Weights of a small image classifier.
Training: 13000 steps, batches of 256, held-out accuracy 86%.
Rows from block 10 of a small image classifier, named by matrix and row number. Rows with one number belong to one neuron. Each number is 128 + 24 x the weight over its row's rms, rounded and kept within 0 to 255. All counts start at 0. Numbers have three digits each.
Before each neuron's rows are labels from the 100 images, of 14848, where the neuron reaches its highest value: "strongest on" is what is common among them. Only what is clearly more common there than usual is listed. The data: microscope photos of single blood and bone marrow cells. In brackets: how many of the 100, against the usual share in percent.
# fc1: MLP up (model.blocks.10.mlp.fc1.weight, 1024x256), inputs 86-171
# fc2: MLP down (model.blocks.10.mlp.fc2.weight, 256x1024, transposed), outputs 86-171

strongest on: cell type: segmented neutrophil (55 vs 20); cell type: band neutrophil (36 vs 5.6)
fc1.101:128128107123149138110083128141121152103152105122173134134112138118122110071123107127117126130100122150122158118115092108126137084147122112113114175123147117150132130162115154075121110142097096126157124105148077101149157126132133116123157113110129138081154115
fc2.101:137127140142121131149168129125103133150127099170093120104124127154146141138089139120124149151173119137139129142101137159141123154130157130128109090124107162100093115122127096133163157107159155154141107147117131176118066141113118140068124176115126095135131128

strongest on: cell type: plasma cell (42 vs 3.6); cell type: promyelocyte (29 vs 6.4)
fc1.264:142144110105130138115102131164112116149115143144111151140158153076110132165139131112132123128184145121136134125140125150107068157118120104141132130099120117160152138174129116129134151172109096131147139111117143087155146201107095089151119089147098134129104166
fc2.264:115124125133130103157087134153131103140111113117143122153151120105077144117160149133130116115121168121128126112120104150117096110142133098159111148122145136144147142092154190142164132160079109156144104127123100153159092109129134088129188131133118105123141131

strongest on: cell type: band neutrophil (77 vs 5.6)
fc1.690:122145157107159138140082136128121133139143120148127153135156181114115110142146133145159070117101114145095130078146116125126134114097114122130123133109107161182110144146136133083147160146109100130121126122126157113131134130099111117146137094156156141102115097
fc2.690:121096166145092110113103146165138140103103113161188122096149139143093091111149088084111120139164109111101139155132157125153093142092141157151105152142135141153133108137137118104158149155076115142107149123126146142158130147136111096094119095123076098126126101

strongest on: cell type: myelocyte (40 vs 4)
fc1.14:092137091138132120155094133116160125100134097137153122122104077139116117079152126130122145158156115103137149125107112136128155133116130092114122151163121118098120109112129165071105096121141149120149106135168083084116132083139140150093132161133143126107164107
fc2.14:063102172146107124153119170142142137118128148104124129140131130130144101110126092090112169095133186121125102142152120132132135152164121125110120172153105122096125170104154151099115142132083129101116124112137125153092164136100160094128141089130107138155115145

strongest on: cell type: segmented neutrophil (50 vs 20)
fc1.42:103160142148167120125084101133166127131110155087138146127147110094106131098130098096126098113145107139103109091126131113137129148047111107134129126135123090188142116122124154153147183160069124122112130106102122123143103129141123092145151093161102129127113125
fc2.42:127131072145144125134094123119149142114129111091176156104135087134155161124156155164125124135118114085117131133111121118137133121107106098098169132138169119127125127139119118183115111109132096101134128127114090104155112113165132135125179131154148155109129101

strongest on: cell type: platelet (32 vs 1.1)
fc1.39:116118132102121129108090111109085131151111129104105188123115166122138141153132105184118122120102123122133098147084115126128114133151136117085180098110136105129130092141144084109174137114130073164118167160091113148129158127119142099107130154121148125106082065
fc2.39:136117091106115115099104127080152135137103113140131138097148125163129163124132108124123150133132135093138156146129133143136105126132126180112122158102156145124126093096135073187163124101148119144135121151067171145153104147121137110091112165161120109132116118

strongest on: cell type: plasma cell (86 vs 3.6)
fc1.629:132124119093118146142126166128118148118133162150135143148165131125116141153149155133146122141107148099112136115120081142082100115115087140159154142117128133134153127134129142141135089163102137095113164081150141102162167137127098106150111125148101144116114150
fc2.629:119130134143151100132139142143135103135124135150142104170137118101148131101120129154153083119134083130068162092052118119110156114141154122127117118148098173109139101142183126128141127123122135136119102134140077104135089112160144105129151144111143119077186113

strongest on: cell type: myelocyte (53 vs 4)
fc1.350:126150143147144140134109133121165144124139167153114123151142168110139085112178138116150136153119107114147111097110117148135154090139135156140104113101177155139172135109109128160123132070152104124125149151107118124138103125136147150125162139079124144129151098
fc2.350:129126143148147088145110124158143114157111162126100112141110152112158120137169155139122127108114172145136089119126137118134117111157172134083100124097164123087156137104151150156126161125120132141140116137140159172152102106135159128126182113090107105126122082

strongest on: cell type: blast (29 vs 6.1)
fc1.621:137124115120116153113178134121129169086157132162135082127147095119164164143113130125137176141121129126129170120138136127117100135140146146138122130115120130104154098114099169131095111138134119123144152100122149119093125147158074136129115101118131129147201150
fc2.621:176134114106159135136140107106146164118125155120083124104113126115130133111120160154147112128160120107138119099122166119127138129111141152093136152129110104137086129125105085119147115113152117143128138130109141123145097177124139139141124168131125107066134123

strongest on: cell type: lymphocyte (65 vs 15.2)
fc1.247:149156133149153084170074126122106102145102150134143128138096151129130081097135116151130088142167112126138065102130147155144144089097146109136138123156134131137098158130139140137130103116137106142104102151153129133145117115104143131096131145094100121090109108
fc2.247:090130131174155125147102118108130132120109161100122137110104114111132138134158115159127116141152123127147102126119129109155143122115177084106128125132165159097147123084121132169119104098152091158123091138151122154093099092125149148106153159071094136160145090

strongest on: cell type: plasma cell (95 vs 3.6)
fc1.592:131116099227126098130134102143132123131103101132110104106085126151146146133125129129091134113146145115164160160124169107157122114172154152060134104118158097109122115133136110125127128123127113164145121156123123182115103147179164140102145105099145117130147122
fc2.592:148139120177110121116150114135112123142133122154125102117094129161147152146118142133126104134153131118103168123122164139156126110175167128122101094164118112124103107155139129106141154145106084140152145128140127136135106135156109122094138105119137103093130128

strongest on: cell type: eosinophil (98 vs 4.2)
fc1.168:119114160126126125126100124105122104171118152138108167136086177127118119127150114147135115121149123142137050125112150141129152129129145128123116123142084106151107157110173096106177123105152078180110085157090135164145123126063123097110120160120105115079074132
fc2.168:096141135152152122152097109132122114135119156103123142154110102121127110104138171152122069138138126116126135116114114118112137143130150065110166103148130111107161121136144133104132112134143140133103112144148104143103124110165138139146140121102137094121137091

strongest on: cell type: blast (29 vs 6.1)
fc1.432:107157135183139084140147112156128061184105131112105104113134129104138135103140117120128130148157098148078115127119128169158154107105144074164092100162102145140137118129128172110136159112104155116132127138139107141146081106140140151135158119102115110131129117
fc2.432:147104107137153122099088166145170142097121119131161132147127111139154146175128127138123131103133097137105102118114140124103159128141134121122135105148116113114143127130144075162062117086135144090103124137093106101094126122136150136121159105122112165158112095

strongest on: smear: peripheral blood (100 vs 16.2); cell type: lymphocyte (47 vs 15.2); cell type: myeloblast (25 vs 1.9)
fc1.151:151132157094134147084122128141073141116141145134170134159115134145113138164143107139115139135145142142165113123151142141112121095123140106161091110122143112141133129129094139164095135179135108129162139108134145109139109106119065136165104093142125150144118123
fc2.151:082106109153127131146136140129174130137122109142052130111149106129127124089126126103126141139118127108109155120088103142128144138154105140116169155120100105128092123108126119063157111085119149126123165134112069148115145141147158132124143156118155090132145127

strongest on: cell type: band neutrophil (25 vs 5.6)
fc1.71:168132120130149107150086136121150150111123117102120121122088109122125069110112112153130113138162144167139079095166157144144177095126160107155113152187142147133155155131107137131127108114114125115113088104149138123118141145092140140098130110099108140115144126
fc2.71:148141109143161123120087129084122128123118147103138131117114135101127125134122141142124087139121090125119103121116128101157156131097134112120156097151181116126174109142130125159109061131125083110107123132129125112105124082139165145123146137074122163136108104

strongest on: cell type: erythroblast (93 vs 14.3)
fc1.358:184106129080103155133088120111148146115141108076135179120101129159136093116110182133083136110105157137127083163163102129118116117145146091077109166125149103131155117152140106120138133090149116111092082145122122131144126159061155114115145148154128127125099141
fc2.358:130137129133097134118138124133132113132138138102143161172134120109158128120118090113169145112101108146130145146115106061126105153117136150099174127121130082114150134166151115155093174145151136135066135146133132085135163071135156147146129104157126179119099089

strongest on: cell type: proerythroblast (83 vs 1.5)
fc1.555:129143113137148105109108110116105125159099126123101142088114142121108137148161144131121102129115154135135117111132153122166126119090125097128109107147146087124116117150125143106208152152083129125146133101157160159139133120141118110156115106156147118098037131
fc2.555:103123156167119115122153133138100101113130135113141089111104127127138114131135136092152094135115172112094099102165137142144116148110138133135140113194121109116131159174135175118098122146096142123144090116166149123107158157130084158141132108093108089168113133

strongest on: cell type: band neutrophil (25 vs 5.6)
fc1.345:119111125168135105179107113151127132150103103123071158086104111130127112113100132119121119108103168157140098124111138147163151141118138103095138123146125109128128129128148115103212151136101137165128079133115083187103122129126171092135160142132144090105113094
fc2.345:114133111175164125168087114128088125128119095159103137123110158142137130158110120139114113125141147131146127117117135152155134097110136106092134102122142130140141126129127116136158102134103094147132129141115106148118113123156140125119161164069113098104130095

strongest on: cell type: segmented neutrophil (99 vs 20)
fc1.176:108153150125150120150149131126102090159116148193128084137121113155161150101143112144154101170139120146142132122132128137151139115120139154182107147108105188130157144143120095111134109103166122139153132149120104129111153139110106177099107147114133131115120153
fc2.176:120136128112138129152118099098140115159126163122058167165117143086121096131100124112149119122122118133153113118085119095087149147134157095087141127119119104132116139097149114092143126131150124174023156164146130130134108095121158141147139121130105148119113112

strongest on: cell type: platelet (100 vs 1.1); smear: peripheral blood (100 vs 16.2)
fc1.136:194156144104143129123141116135139124112130134098155133151110127119116113130104136098125115128169080138120119106154141126125126128098121116181105125161112134155141130171096144158067169160133156109136140086160138063143114139098075122138115109161110178143116164
fc2.136:093121161186086121163165184164139101115127119146110114152173139125162101087084123103127102095163126114071161147078166148119120149167134154122138124164100152142103129133179102095130097136095140122074099120125126132113141097153185100112121141078107092093124135

strongest on: cell type: plasma cell (29 vs 3.6)
fc1.509:137130104148110136152105156159113113145112093138082158119156094114140127167128162115121140141147163166131160133152115185129091140095127122121139099130111136124139127129132122133152135145127139125135112124119122123111097133109105121133130142155096093134138154
fc2.509:130104083138117119158120130142145138137119071109158123093121105154115129189083172121092129121152178165149113141153145128128121138111105166142119148146169144125127149107129142154161140116110160140152095118115127197100105142148116094121136135131154089132111120

strongest on: cell type: proerythroblast (26 vs 1.5)
fc1.665:152130177109141120101138128107104121133119168183121123145144143142120127103165089164144112139184108076146105112101133159123138134120136115118091108076117127116086135142142080130134095113160089152128149143115149121140156193111129150133086128127098126114147129
fc2.665:069134131105141133103125113116106130136124175151117125137139130099114164082154088151135131141117117090139168124100116116125115121139121123130156148078140145153147089124117136112144090123126110143133196128160122112132205131143121125119084128118119146140128136

strongest on: cell type: lymphocyte (60 vs 15.2)
fc1.227:115144112145156105163090138156078121138112142141167102150117161074150098126113086126138096146152152135137114111114142144148132146138148136145163148139134100138121152201132139112114122150102096114143140118147086110089162141087108123117139151112106144091127143
fc2.227:126135112110115131153179128110138143117145091117133100108117097159136128163115148120144139158136164135130166123151143142158141174152127116135121127174129118102154141168098122130140138139142171135164110118112163130139166111122108151080120115159143120149139152

strongest on: cell type: artefact (73 vs 9.8)
fc1.269:136160127102145131143153107108162116170162128164104114126158090137133143118169124136193112174085136089095127119127113091162172121136137158129115150097120106116139121116107113130156138113157142125133156151106108113135167155139096188128120134159156159120141152
fc2.269:131145116088162133124117117091126152146144147151101136128139124148136149126189117167175107177081133069120129095157113121160148090131143135144112137111120129096120105127081158111160142122142098120161164111155162124148142133108068176119107121147149159148139154

strongest on: cell type: promyelocyte (48 vs 6.4)
fc1.78:142103153157122139145159119122168157103156128112127131111127089132151134081142157151136136128110089123096140127111134092126180084084130134129118151159135176136139093086110150161140151107138160131099128090161117141144093104167165147146120136117151134158136093
fc2.78:121134182128124118182122145132135118131128117131157098139150110158108116128138168092142144126104170157112121113147104115128121136131134116157118145133141134126186173124138174146131126171086173106120103108172119144140138116131114121131159129132117141151126127

strongest on: cell type: band neutrophil (59 vs 5.6)
fc1.680:160130113149135123103165102191134114113131083078126140097110118127099146141083180109093119121124115132117118137087148136126139168119109094148104102185164137155112091144126120162138163130127189149145090123111118167180098137154154107144154150114160065121113132
fc2.680:132084106147123133131121104158150139103145120099174141091113118135096146150110159112145061097122142137107149114119156103126134140137156106126109133191143161186146092119138131142141169147111160178109133119149161118181094097117149107136159145145100132126124110

strongest on: smear: peripheral blood (97 vs 16.2); cell type: monocyte (44 vs 3.4); cell type: eosinophil (29 vs 4.2)
fc1.473:103114122147107155138107150117126150144142165154122112140137128143172160134142093148149168149114130177130116151118097103140129082133177155105143095090111074107128139123137117108153145115145102116099127161102095155107094084125107153113167163143140142091162112
fc2.473:134114089087129090154104134083127126130102161140138129138134109128140125155158126171158085149100133116123133123116119116134124100079144150111120118103156157046138096124136128118155141115141171135139146121137123162141133132149133159127133172146183114138126104

strongest on: cell type: segmented neutrophil (82 vs 20)
fc1.263:146142086118155153142121090156145164113152116102156142114142107124138155112096145134133113140091125150105172114150112119142120115071153112112121114136130106140145079164086149120166155167107180123140108110146133105133097106135077122166140084180117120092143127
fc2.263:151124097127107122140135119102121130145107116139140133114124157150146173143081130133124147133167093136154134159111154126129103116093142138118129116104123140126105106109134090156145158111167114150104110162113151156179061117111121136091122199149114113105117094

strongest on: cell type: segmented neutrophil (68 vs 20); smear: peripheral blood (56 vs 16.2); cell type: band neutrophil (31 vs 5.6)
fc1.246:095119146133138120099186132127084124138134146173122078132121139122142157106127090130145134147120107076145170141126124120134133116180134150133140147103137174113147064126119132113111123112147105135156225124146109122121158153127142163130107146086133149168153142
fc2.246:119136098135145129169084099129155113173125154106144179136143106090115139114118167107143109145121126152121160125126122120123141101124164117116136134125154121169188107129124140156161158144130131139114140128115162120148104097166125130170148096141106144124090130

strongest on: cell type: proerythroblast (39 vs 1.5); cell type: promyelocyte (27 vs 6.4)
fc1.535:104151153150161097146145113166129125147125130132134104094110118146132110113152129118146095150107124157103123101141139120170167092125129118148109123162142128108154146112103179114142139145088171128166139086173107153119116083160126157131149093092129143119115081
fc2.535:111124139112101166129135105092129135111160130129156123118156136122134134107090106110187137117122115125095137127130104075110115151101163143125153157105121135171141102146125159144103174137140116160096138143131136096144100137101097162116138159144112155143153085

strongest on: cell type: blast (66 vs 6.1)
fc1.533:147159113169171066100144105153139077187058113127070114127108144109120145134129131086112071140122080121126149115127157132161129123141078112136108083152104122141136100138136113122127169142111152139140149118109141147159136153152140127181108087129122124132105154
fc2.533:142117129140129128101156126146119131118142122172108137119106150132138116136111132135154093116141100142104136122090162122157148127154157092121067086162114133123083122150143097100136162146115125180131136120137124122154104110132143144148140134111119122078106086

strongest on: cell type: promyelocyte (29 vs 6.4)
fc1.282:105096143136080114163125175168137115104127130119132121138108104150136094098106158119100144120134143110144132162134114171111149111169096104130155179159132172107135145115145117105116062096137162102105122139189097131121170143110155123090110167078099123164133166
fc2.282:114117174141096147118148133163133123118134132141124123150142152115116147113159119091141175114098141160125160144138105100120119119136144157148109116107103137132145120126136165158117182158127184150128106119122171129126137098123119114149136100136120144151131121

strongest on: cell type: promyelocyte (36 vs 6.4)
fc1.649:145134135128138136108195140172105122127141126157126058135153131110162170150113143137130145131116142141106140123102131117110097103146147129154085119081146153134131109153126136161118122141128127139142136113132127131127098107162108145144144126085101122112160134
fc2.649:132148094077142121119140115094130130145115155142102130121132111117132145144149160185134107130139105091115138125105143138115129146146114124104168098107118122140097147102139088103144077083164113128107155141103131130157124153170143140106084141157166106125102137

strongest on: cell type: lymphocyte (90 vs 15.2)
fc1.414:109094123154125152119151143164133172070161129125164110128160082099164158121104120132130146102132120122119186117113134126095141110125113135134137138139120166121135110148098156137114131160086122123149131071142095101087158162147113110157127084153119128144170158
fc2.414:129137136167149111150095112094155134106088173093124128135110084124103095160172181123136087125166148120167082109146155117161129146095169148118112120165163102131118173089125126153137128120128135127119085137126156156135076124120140122136152152130122123131127128

strongest on: cell type: eosinophil (78 vs 4.2); smear: peripheral blood (47 vs 16.2)
fc1.654:121141120132146095097139126147131108105100144117167069178129140107127153164153137103152117126133136104116153112126142101125115133149141148146130115137152111077140129133139129164018135152126129102135136128122160099122128109155130149145132108115130144154148110
fc2.654:112103151146104143182123110134100134120140120143145151101113154132135118106068158127097118098099149148129152173113120140111123114113119152091170107120134161140138140122157143113176101156121140166122141133119123142124153105141144095143116202088104100071116080

strongest on: cell type: myelocyte (44 vs 4); cell type: promyelocyte (43 vs 6.4)
fc1.693:102135101090137113111096134085158143111095130137159143122121094167097120061105143108122126130108114118144153125135091130105139132101093136107137181154111129132142109119132138093104080130105174112157135138115099092092140162131162112117109100103151117133131111
fc2.693:130112097142121091138082133128164110159094147124132148143104156149146130118160098102085146093126162123145135147161128173104123071142124132078109163118097110086125125129167115141127139109115156119141132149121143147122103166096157083155134091152103095113117151

strongest on: smear: peripheral blood (44 vs 16.2); cell type: monocyte (29 vs 3.4); cell type: promyelocyte (27 vs 6.4)
fc1.681:136156135145164115094151096114104129129123107141103114093123101156077109125120113124147094156157116096101134086104136130137150157134124086147132103173099144136084131088105153133133122148107144170147114105148120130123139135157117144087108103092132112156116099
fc2.681:115122102107107112100104105099117118141105135107125144154120109101121142160105086154122145108138127115151122159139125109106095129112124104106181141099120095106135101126145154167091122111136143150104170149130095146080160118133156146142116119108143131178087068

strongest on: cell type: myelocyte (42 vs 4); cell type: promyelocyte (39 vs 6.4)
fc1.578:114144158138140115127142118151145091163128161122122139144141194110136139125183142110124126113129104135141109138134133130141107115131128159141094115096159168137183163124137114160109148100143118139149186158105150142159102103117151122160163140097096138097142109
fc2.578:143141098142160093110091131153114108178107165108125114111118146114159160165117106146112108115101164125101084110105136125123118106136124147113153091101122086113077143122162142145165152145095100111118104128123124164156131157126114101134144131148105113118078152

strongest on: smear: peripheral blood (71 vs 16.2); cell type: monocyte (60 vs 3.4)
fc1.18:107140131122164129105122108106126116112146143136119113134124132151125061112127120158178068121131118165117148096109111092132198128168140154100144148134121133161108145121137115091107137080164130140094119150138164080102078106131156165127130100112153150134140093
fc2.18:120126134132106120101087139092092135148099153157089129112123132118096093133136144111112135159103139130123111122113117135126104141117163148125135099121126090123128081114132129108163124160101110128125120119122153141113120163140086102138099110120126071148096102

strongest on: cell type: band neutrophil (66 vs 5.6)
fc1.498:159140106140137125085192119122112126136130085142111084097110140188139128148097138143107137159149130117141133131145149184143140121192117117104098117134154131100099142127099107104128106090156108132218101138117121140138121153137132174091147153105161106118139137
fc2.498:059127137116125148172150130103116132133127150158095124105145114112120133129114143130140102149134134138123162125116114112131134155133152091151168154110084143147088159079124146094153103111145120141085139146154156133083128088118116150088149165106132124135134110

strongest on: cell type: blast (47 vs 6.1)
fc1.336:146130118133094105131128162133125097146122131155123121170130183134173152108133141086135160125107124157112124165115108123120084106143171136115083114101104144027105130146161117094113131141149099112118123137145132124130143103101133136104147160143108167083118112
fc2.336:160129126083102151129131117075154153105146116117114151128148139117122152108133144139147174114158109076151126170140106130148114138147125137087110130093130125136134094108110097124139142102180112137123145143075169103152081113107156141102113150162133172116153093

strongest on: cell type: segmented neutrophil (60 vs 20); cell type: band neutrophil (28 vs 5.6)
fc1.305:148105143118125151135046132114123153101152153111127221142113124144102072106164131129098129109121158095163095132139093148109137111131153109080132139129168113123123143098121138083131099139120104128105147107155144105119157121130143108155149103120122149096121140
fc2.305:091095142135103152168148145128116142111131125134100161122124157134125121150121123124112147098151172138170116148149127155104126151183139078080141157125107132122099148079146120084120112116125105151114120142105160145085115130108157121131152137109128117118123120

strongest on: cell type: lymphocyte (59 vs 15.2); smear: peripheral blood (41 vs 16.2)
fc1.597:075163119125143121143090112092136087155110125142169148133130127141120117118132084108155125146151124152157133122155135102152098158112168119132114151105146130134116176124140151157105120149151108143143096158132143092075148078127115152105144120121120141132114077
fc2.597:112124101157141129142112142154146151112125113103154129100125100149126113164129099094105134138154160098143158110131139163124144163147115091113161121156103090119115145116109114123151148153100137118157120116099105125143152173108098108113151121172098105137174172

strongest on: cell type: blast (36 vs 6.1); cell type: promyelocyte (31 vs 6.4)
fc1.435:142116172100091162097122150141131148112158123101117178136174105129137131097106094085095175121134120138098095165165080156106095130098126096132112143108095113125131120087144142145150145115131131089098146119105149123134140138113105091125121125155101121136109143
fc2.435:102129128150090123142161120142108108146133107149119122129109126107169166146058122131153124118133088170119126164099152119156122151104138164108148089162118150126159110172162086124117127114162155165089134174130131166105134102141173138098093152100148120134091085

strongest on: cell type: blast (74 vs 6.1)
fc1.9:125141106152133115135114122121109119149094149102127129129097111141119113170138146132125125147118148179148121127148151140144117104079140120151145094164134130139128136101114155144133174136135150138136090129146144169121095106117102137121129138137115093168114125
fc2.9:082126131175115123153108124140145121159113105116107149094121131134099136141102127110104146127140142141134091136138125126132114111110134119140140130140131146154155129044146174118172163140079145163127121128164125204126097110146133082104159155100125056107096090

strongest on: cell type: proerythroblast (41 vs 1.5)
fc1.470:099121084124122091106134118075142125149106129146120115117081113129122169105132072121123120140128077143117156138120184119145153125136117116115128112144091124099148102102144121109134115117128140154156132140093138148125178158149139124128112116143162104153106145
fc2.470:111139101127173127087088107147123125125129123111143128122115115109099150123100102110099058114155096125117128100140129148111135146122087107112124126135128122145166099131142145135131119148122099144162133126109109100147125159146135084137113113150143103107140144

strongest on: cell type: band neutrophil (29 vs 5.6)
fc1.424:137131120158142134158117138141177117092128116117130105118139090135111109101142169095118135114112147110128113107147103108104130089108128132144086166122144141139110174100123162123095104132119137099117104113180079105106142107162138150140165149107106140112149163
fc2.424:161116123106138155092102096109124156104167104148168128115116143118090139133097111124152084115088085168114118118119127089108135112083115189134115123135128143145173123146119165139131126178134150170140125110141150113126143121148112113149084118139135133119127116

strongest on: cell type: band neutrophil (82 vs 5.6)
fc1.626:123140109146120093130170116128128071161080106087116107091094105156115107110089144155073132133135159144162130169135126161154118176139140103127097132152162163103111141123153125111143096109137149127143102148130140149134110107123171133107141136104129106131088149
fc2.626:135097152170118120130136128156144123108116128153142136116126122144117147155137139109152078104132121170119124144157177077178122107096169142128094135146131111174118138119149132137131194145124117160105128133132180140098100073157158136158160111093135143102119078

strongest on: cell type: erythroblast (62 vs 14.3)
fc1.285:129108150127090120132131167085095111124117158158123104149130131165130128141133129109151176129105175132148105142162111100149088117113144183152129137111132093082122141113138165122117103155125125113117104128188165153090133062121111127106112161119136132160110119
fc2.285:129124136110166117118146139135155154126133107113168153122134099128162134115114141175154122134106098121114144114091139080153168143146117129113130129133153132074144099118130107156145143107155162113139149107113112120108126094171158143105149108122182155107126051

strongest on: cell type: artefact (98 vs 9.8)
fc1.734:126123129118111072138110082144114065180069087115107127131094152130098149116096117118088117110115129140147105156178132144137112096122131096129135131113121104148190110120177134120149122109133127161116162192110120175141118120106175104117113162107131100120088112
fc2.734:119145129193165092108130093142118083149082142089085101111065121142109155108149118104090094124150152120152115122168171137161121152145147098114119124163123100139108130118135102122108132115116099148145118166089148157115116156119148125112149103087092096138102142

strongest on: cell type: myelocyte (36 vs 4); cell type: band neutrophil (26 vs 5.6)
fc1.519:124109148100121154106109149091125161095136166136129147133136090112104059099145157140157126128086125128127122090109121100124167156116116151155135147151130133136139129119115133089125097148129127116100104101151150107111183112116124122118067132132122146132122123
fc2.519:136123132128136127142158171146103129090127130149101104132141147130126120147128131144134093107147153125087139092101146150119139157157147057141109109159085119123070143125152130078102122197092107120136119084135155099135129116153141117134145120110120105081145135

strongest on: smear: peripheral blood (77 vs 16.2); cell type: segmented neutrophil (59 vs 20); cell type: band neutrophil (41 vs 5.6)
fc1.245:091117120127128148112088133091148143117136122123109160071135115146111109132163116160114135114138136106117096134104121129134159144153111147071171137115136092134092146062126119097166102099115072132119118121100112145141135118151149113110136159141153116114127115
fc2.245:088136161138145135157119150115143145122114143109124121098157096130118083093126159110120116131130150150107095122118122124146152145147145144115127129143167110136150159099135121081147070138088106104101083125072123155093132110166159127125151137096114099119097125

strongest on: cell type: platelet (84 vs 1.1); smear: peripheral blood (84 vs 16.2)
fc1.710:104119134149129102151069133099130103156115123141133141157131097114140137131166117161142117112131126144104123131129124131122154084140152104096152130117115140120159116088179141111147127094127098136098121172103083141103099110155164133131147144121173119135136080
fc2.710:131160128140108129136153154149160101127128108126109130128169142112148094102089152066133133130143122107076157139094134126129097168121093149168128163162113148158113128162139093132095112136114139071077110107160135093135162144124123114107119112128098144139114167

strongest on: cell type: promyelocyte (56 vs 6.4); cell type: plasma cell (26 vs 3.6)
fc1.524:123169157133172156125184089125130162120173149130153087115134111125158131092080125104168108165139085092088126100097131101154175152144125142129140131147120133136138123142092135147114153120149160120137157097142089096127141137138119173115103154121129166152148115
fc2.524:163127136092094101165106154111103102169101128152114127151143100146125107152151169130141144149103173141113093128142108129123086101122184100157106137114113109108114126123173174112158108161112131120103111141153125162119095100100104118120149147113131106122098124

strongest on: cell type: myelocyte (29 vs 4)
fc1.35:096119112125111105131115131111139113143116151139155139126101141130119135098145074097126120144147111131115147137127162161140161141119101130122139128159102112111144106135152113117149125133124157147135116135087142134148162160111142101128111154155120083138120153
fc2.35:105151111114175124101083092127120115138120130119135136136114118108100151111113120121111048131106088149121112107122121114105130137087094119141147103128133136159177126128139148156135087146133126140132133133095112116126133123148125099153106130127145124113114132

strongest on: cell type: erythroblast (57 vs 14.3)
fc1.319:135149122160148108132169149148130137119132122115138053102121089113122114126093132097144130156129149151111120095160160116155160141130114166191136119180119100112153167114075201115105125159091173080157122077147132147123101107143085159125120122121118127163138156
fc2.319:112123130131102126084159134120111106138123129145127141114140083175160150101103099125112125129140149091117155178113118150123108181161128145110139158103155133134115094143166050182145115102154115118113133159076133118123131164132154132108107124125117117146099167

strongest on: cell type: promyelocyte (79 vs 6.4)
fc1.554:160127122121138110105116125070136162119117137138160158106110117197116120122149130143138110159131110112143137116114140156141153100120117167113133127173103112087071162115104113123117091121133116118165120121111121116103131139108121146119106096123127145091132119
fc2.554:104108126131085121142094148119129109136110167119123141158137124144149142122164085130098182098168166093145095163145094158084087105150138096092156149071126116099122132098166111150103098086143093113084163177131122136135134141110156110108155152116096113148128125

strongest on: cell type: segmented neutrophil (46 vs 20)
fc1.747:108121130102098107125142155088116100135105133133140131128108124176110123107123139104125141157106107133142115151176140150141143126133087168159147137167094099081110202095140150081103056108149151098138140142122142125080142118109133141133099155137153113141102157
fc2.747:142121180154107121160165137125135130140121124157081107115110158138131116104133144097143162139123138158136112136141146117168134128110157146142060129140101142126111143096125145109163151145134157150116093122162168181105113090104132142108138135083102126133110122

strongest on: cell type: platelet (100 vs 1.1); smear: peripheral blood (100 vs 16.2)
fc1.550:199149110048140143131144109115130120127143123108134157121141141109117137155096158124137112120154125118112132119135117134117109121110118106156106127134115127170120131168119126155131142163156138129133143105165166046158125139109095110141106102182108162096113172
fc2.550:123116171163086108114164173154117110099128099142096099169116136160113117118103131101136116093149151099126135129132209160148098141198128133138096129181124135135153114113144139103106121149093119138132122109129152120106151127145170101104111107088127115159132127

strongest on: cell type: plasma cell (79 vs 3.6)
fc1.748:132141112118119129127115173146088110152112108154119165158166150113155154134141130122103136144124128125124153144121102186100071148128103089121123094108147143117134119197149111143125116153112102090147154107080121095115133139111131093169142096156134123116101158
fc2.748:167120089106115123147098129137150134156120081141143133130127112159112131181131175147109137142139135150129115120132127131125115114130158114147107120131161111131146116098140133126182141128131122130129134150146123159157078118131083089082147105163149093104139092

strongest on: cell type: proerythroblast (25 vs 1.5)
fc1.614:169114121089092172120133153114117157122148091153101163118155123126137162135124157123111160118151120124138129151131124135105085190092117144106121116090137129122124149151140074131150118150155109133133124121079193141116130171132115105146120131154143107097106146
fc2.614:126132092104113135123172109139153115136156098157120124138148089139166163156081146154162125137164131113087140121120106143111121136150118120124131155122087139128103099136157099151121165069169155141112132161122109109144098161123118152098120137156155119138135085

strongest on: cell type: lymphocyte (53 vs 15.2); smear: peripheral blood (39 vs 16.2)
fc1.288:119104094129100143131130113116132148128125114148101145115145107123113174138102089127121135108160137122157168143108127139127091145114127157091131108093135114133164071144124107132174152161108143167141152113112139150160158172163116089148103102180126098141144143
fc2.288:169110099134147123078064102119132146120113138093161154111085155109107149147130103149108099115114094154141062130129156083130134096078139127123133116138152093136106120108123141166121139147115081138131116118126100136122107094122135109145183119107133161098082082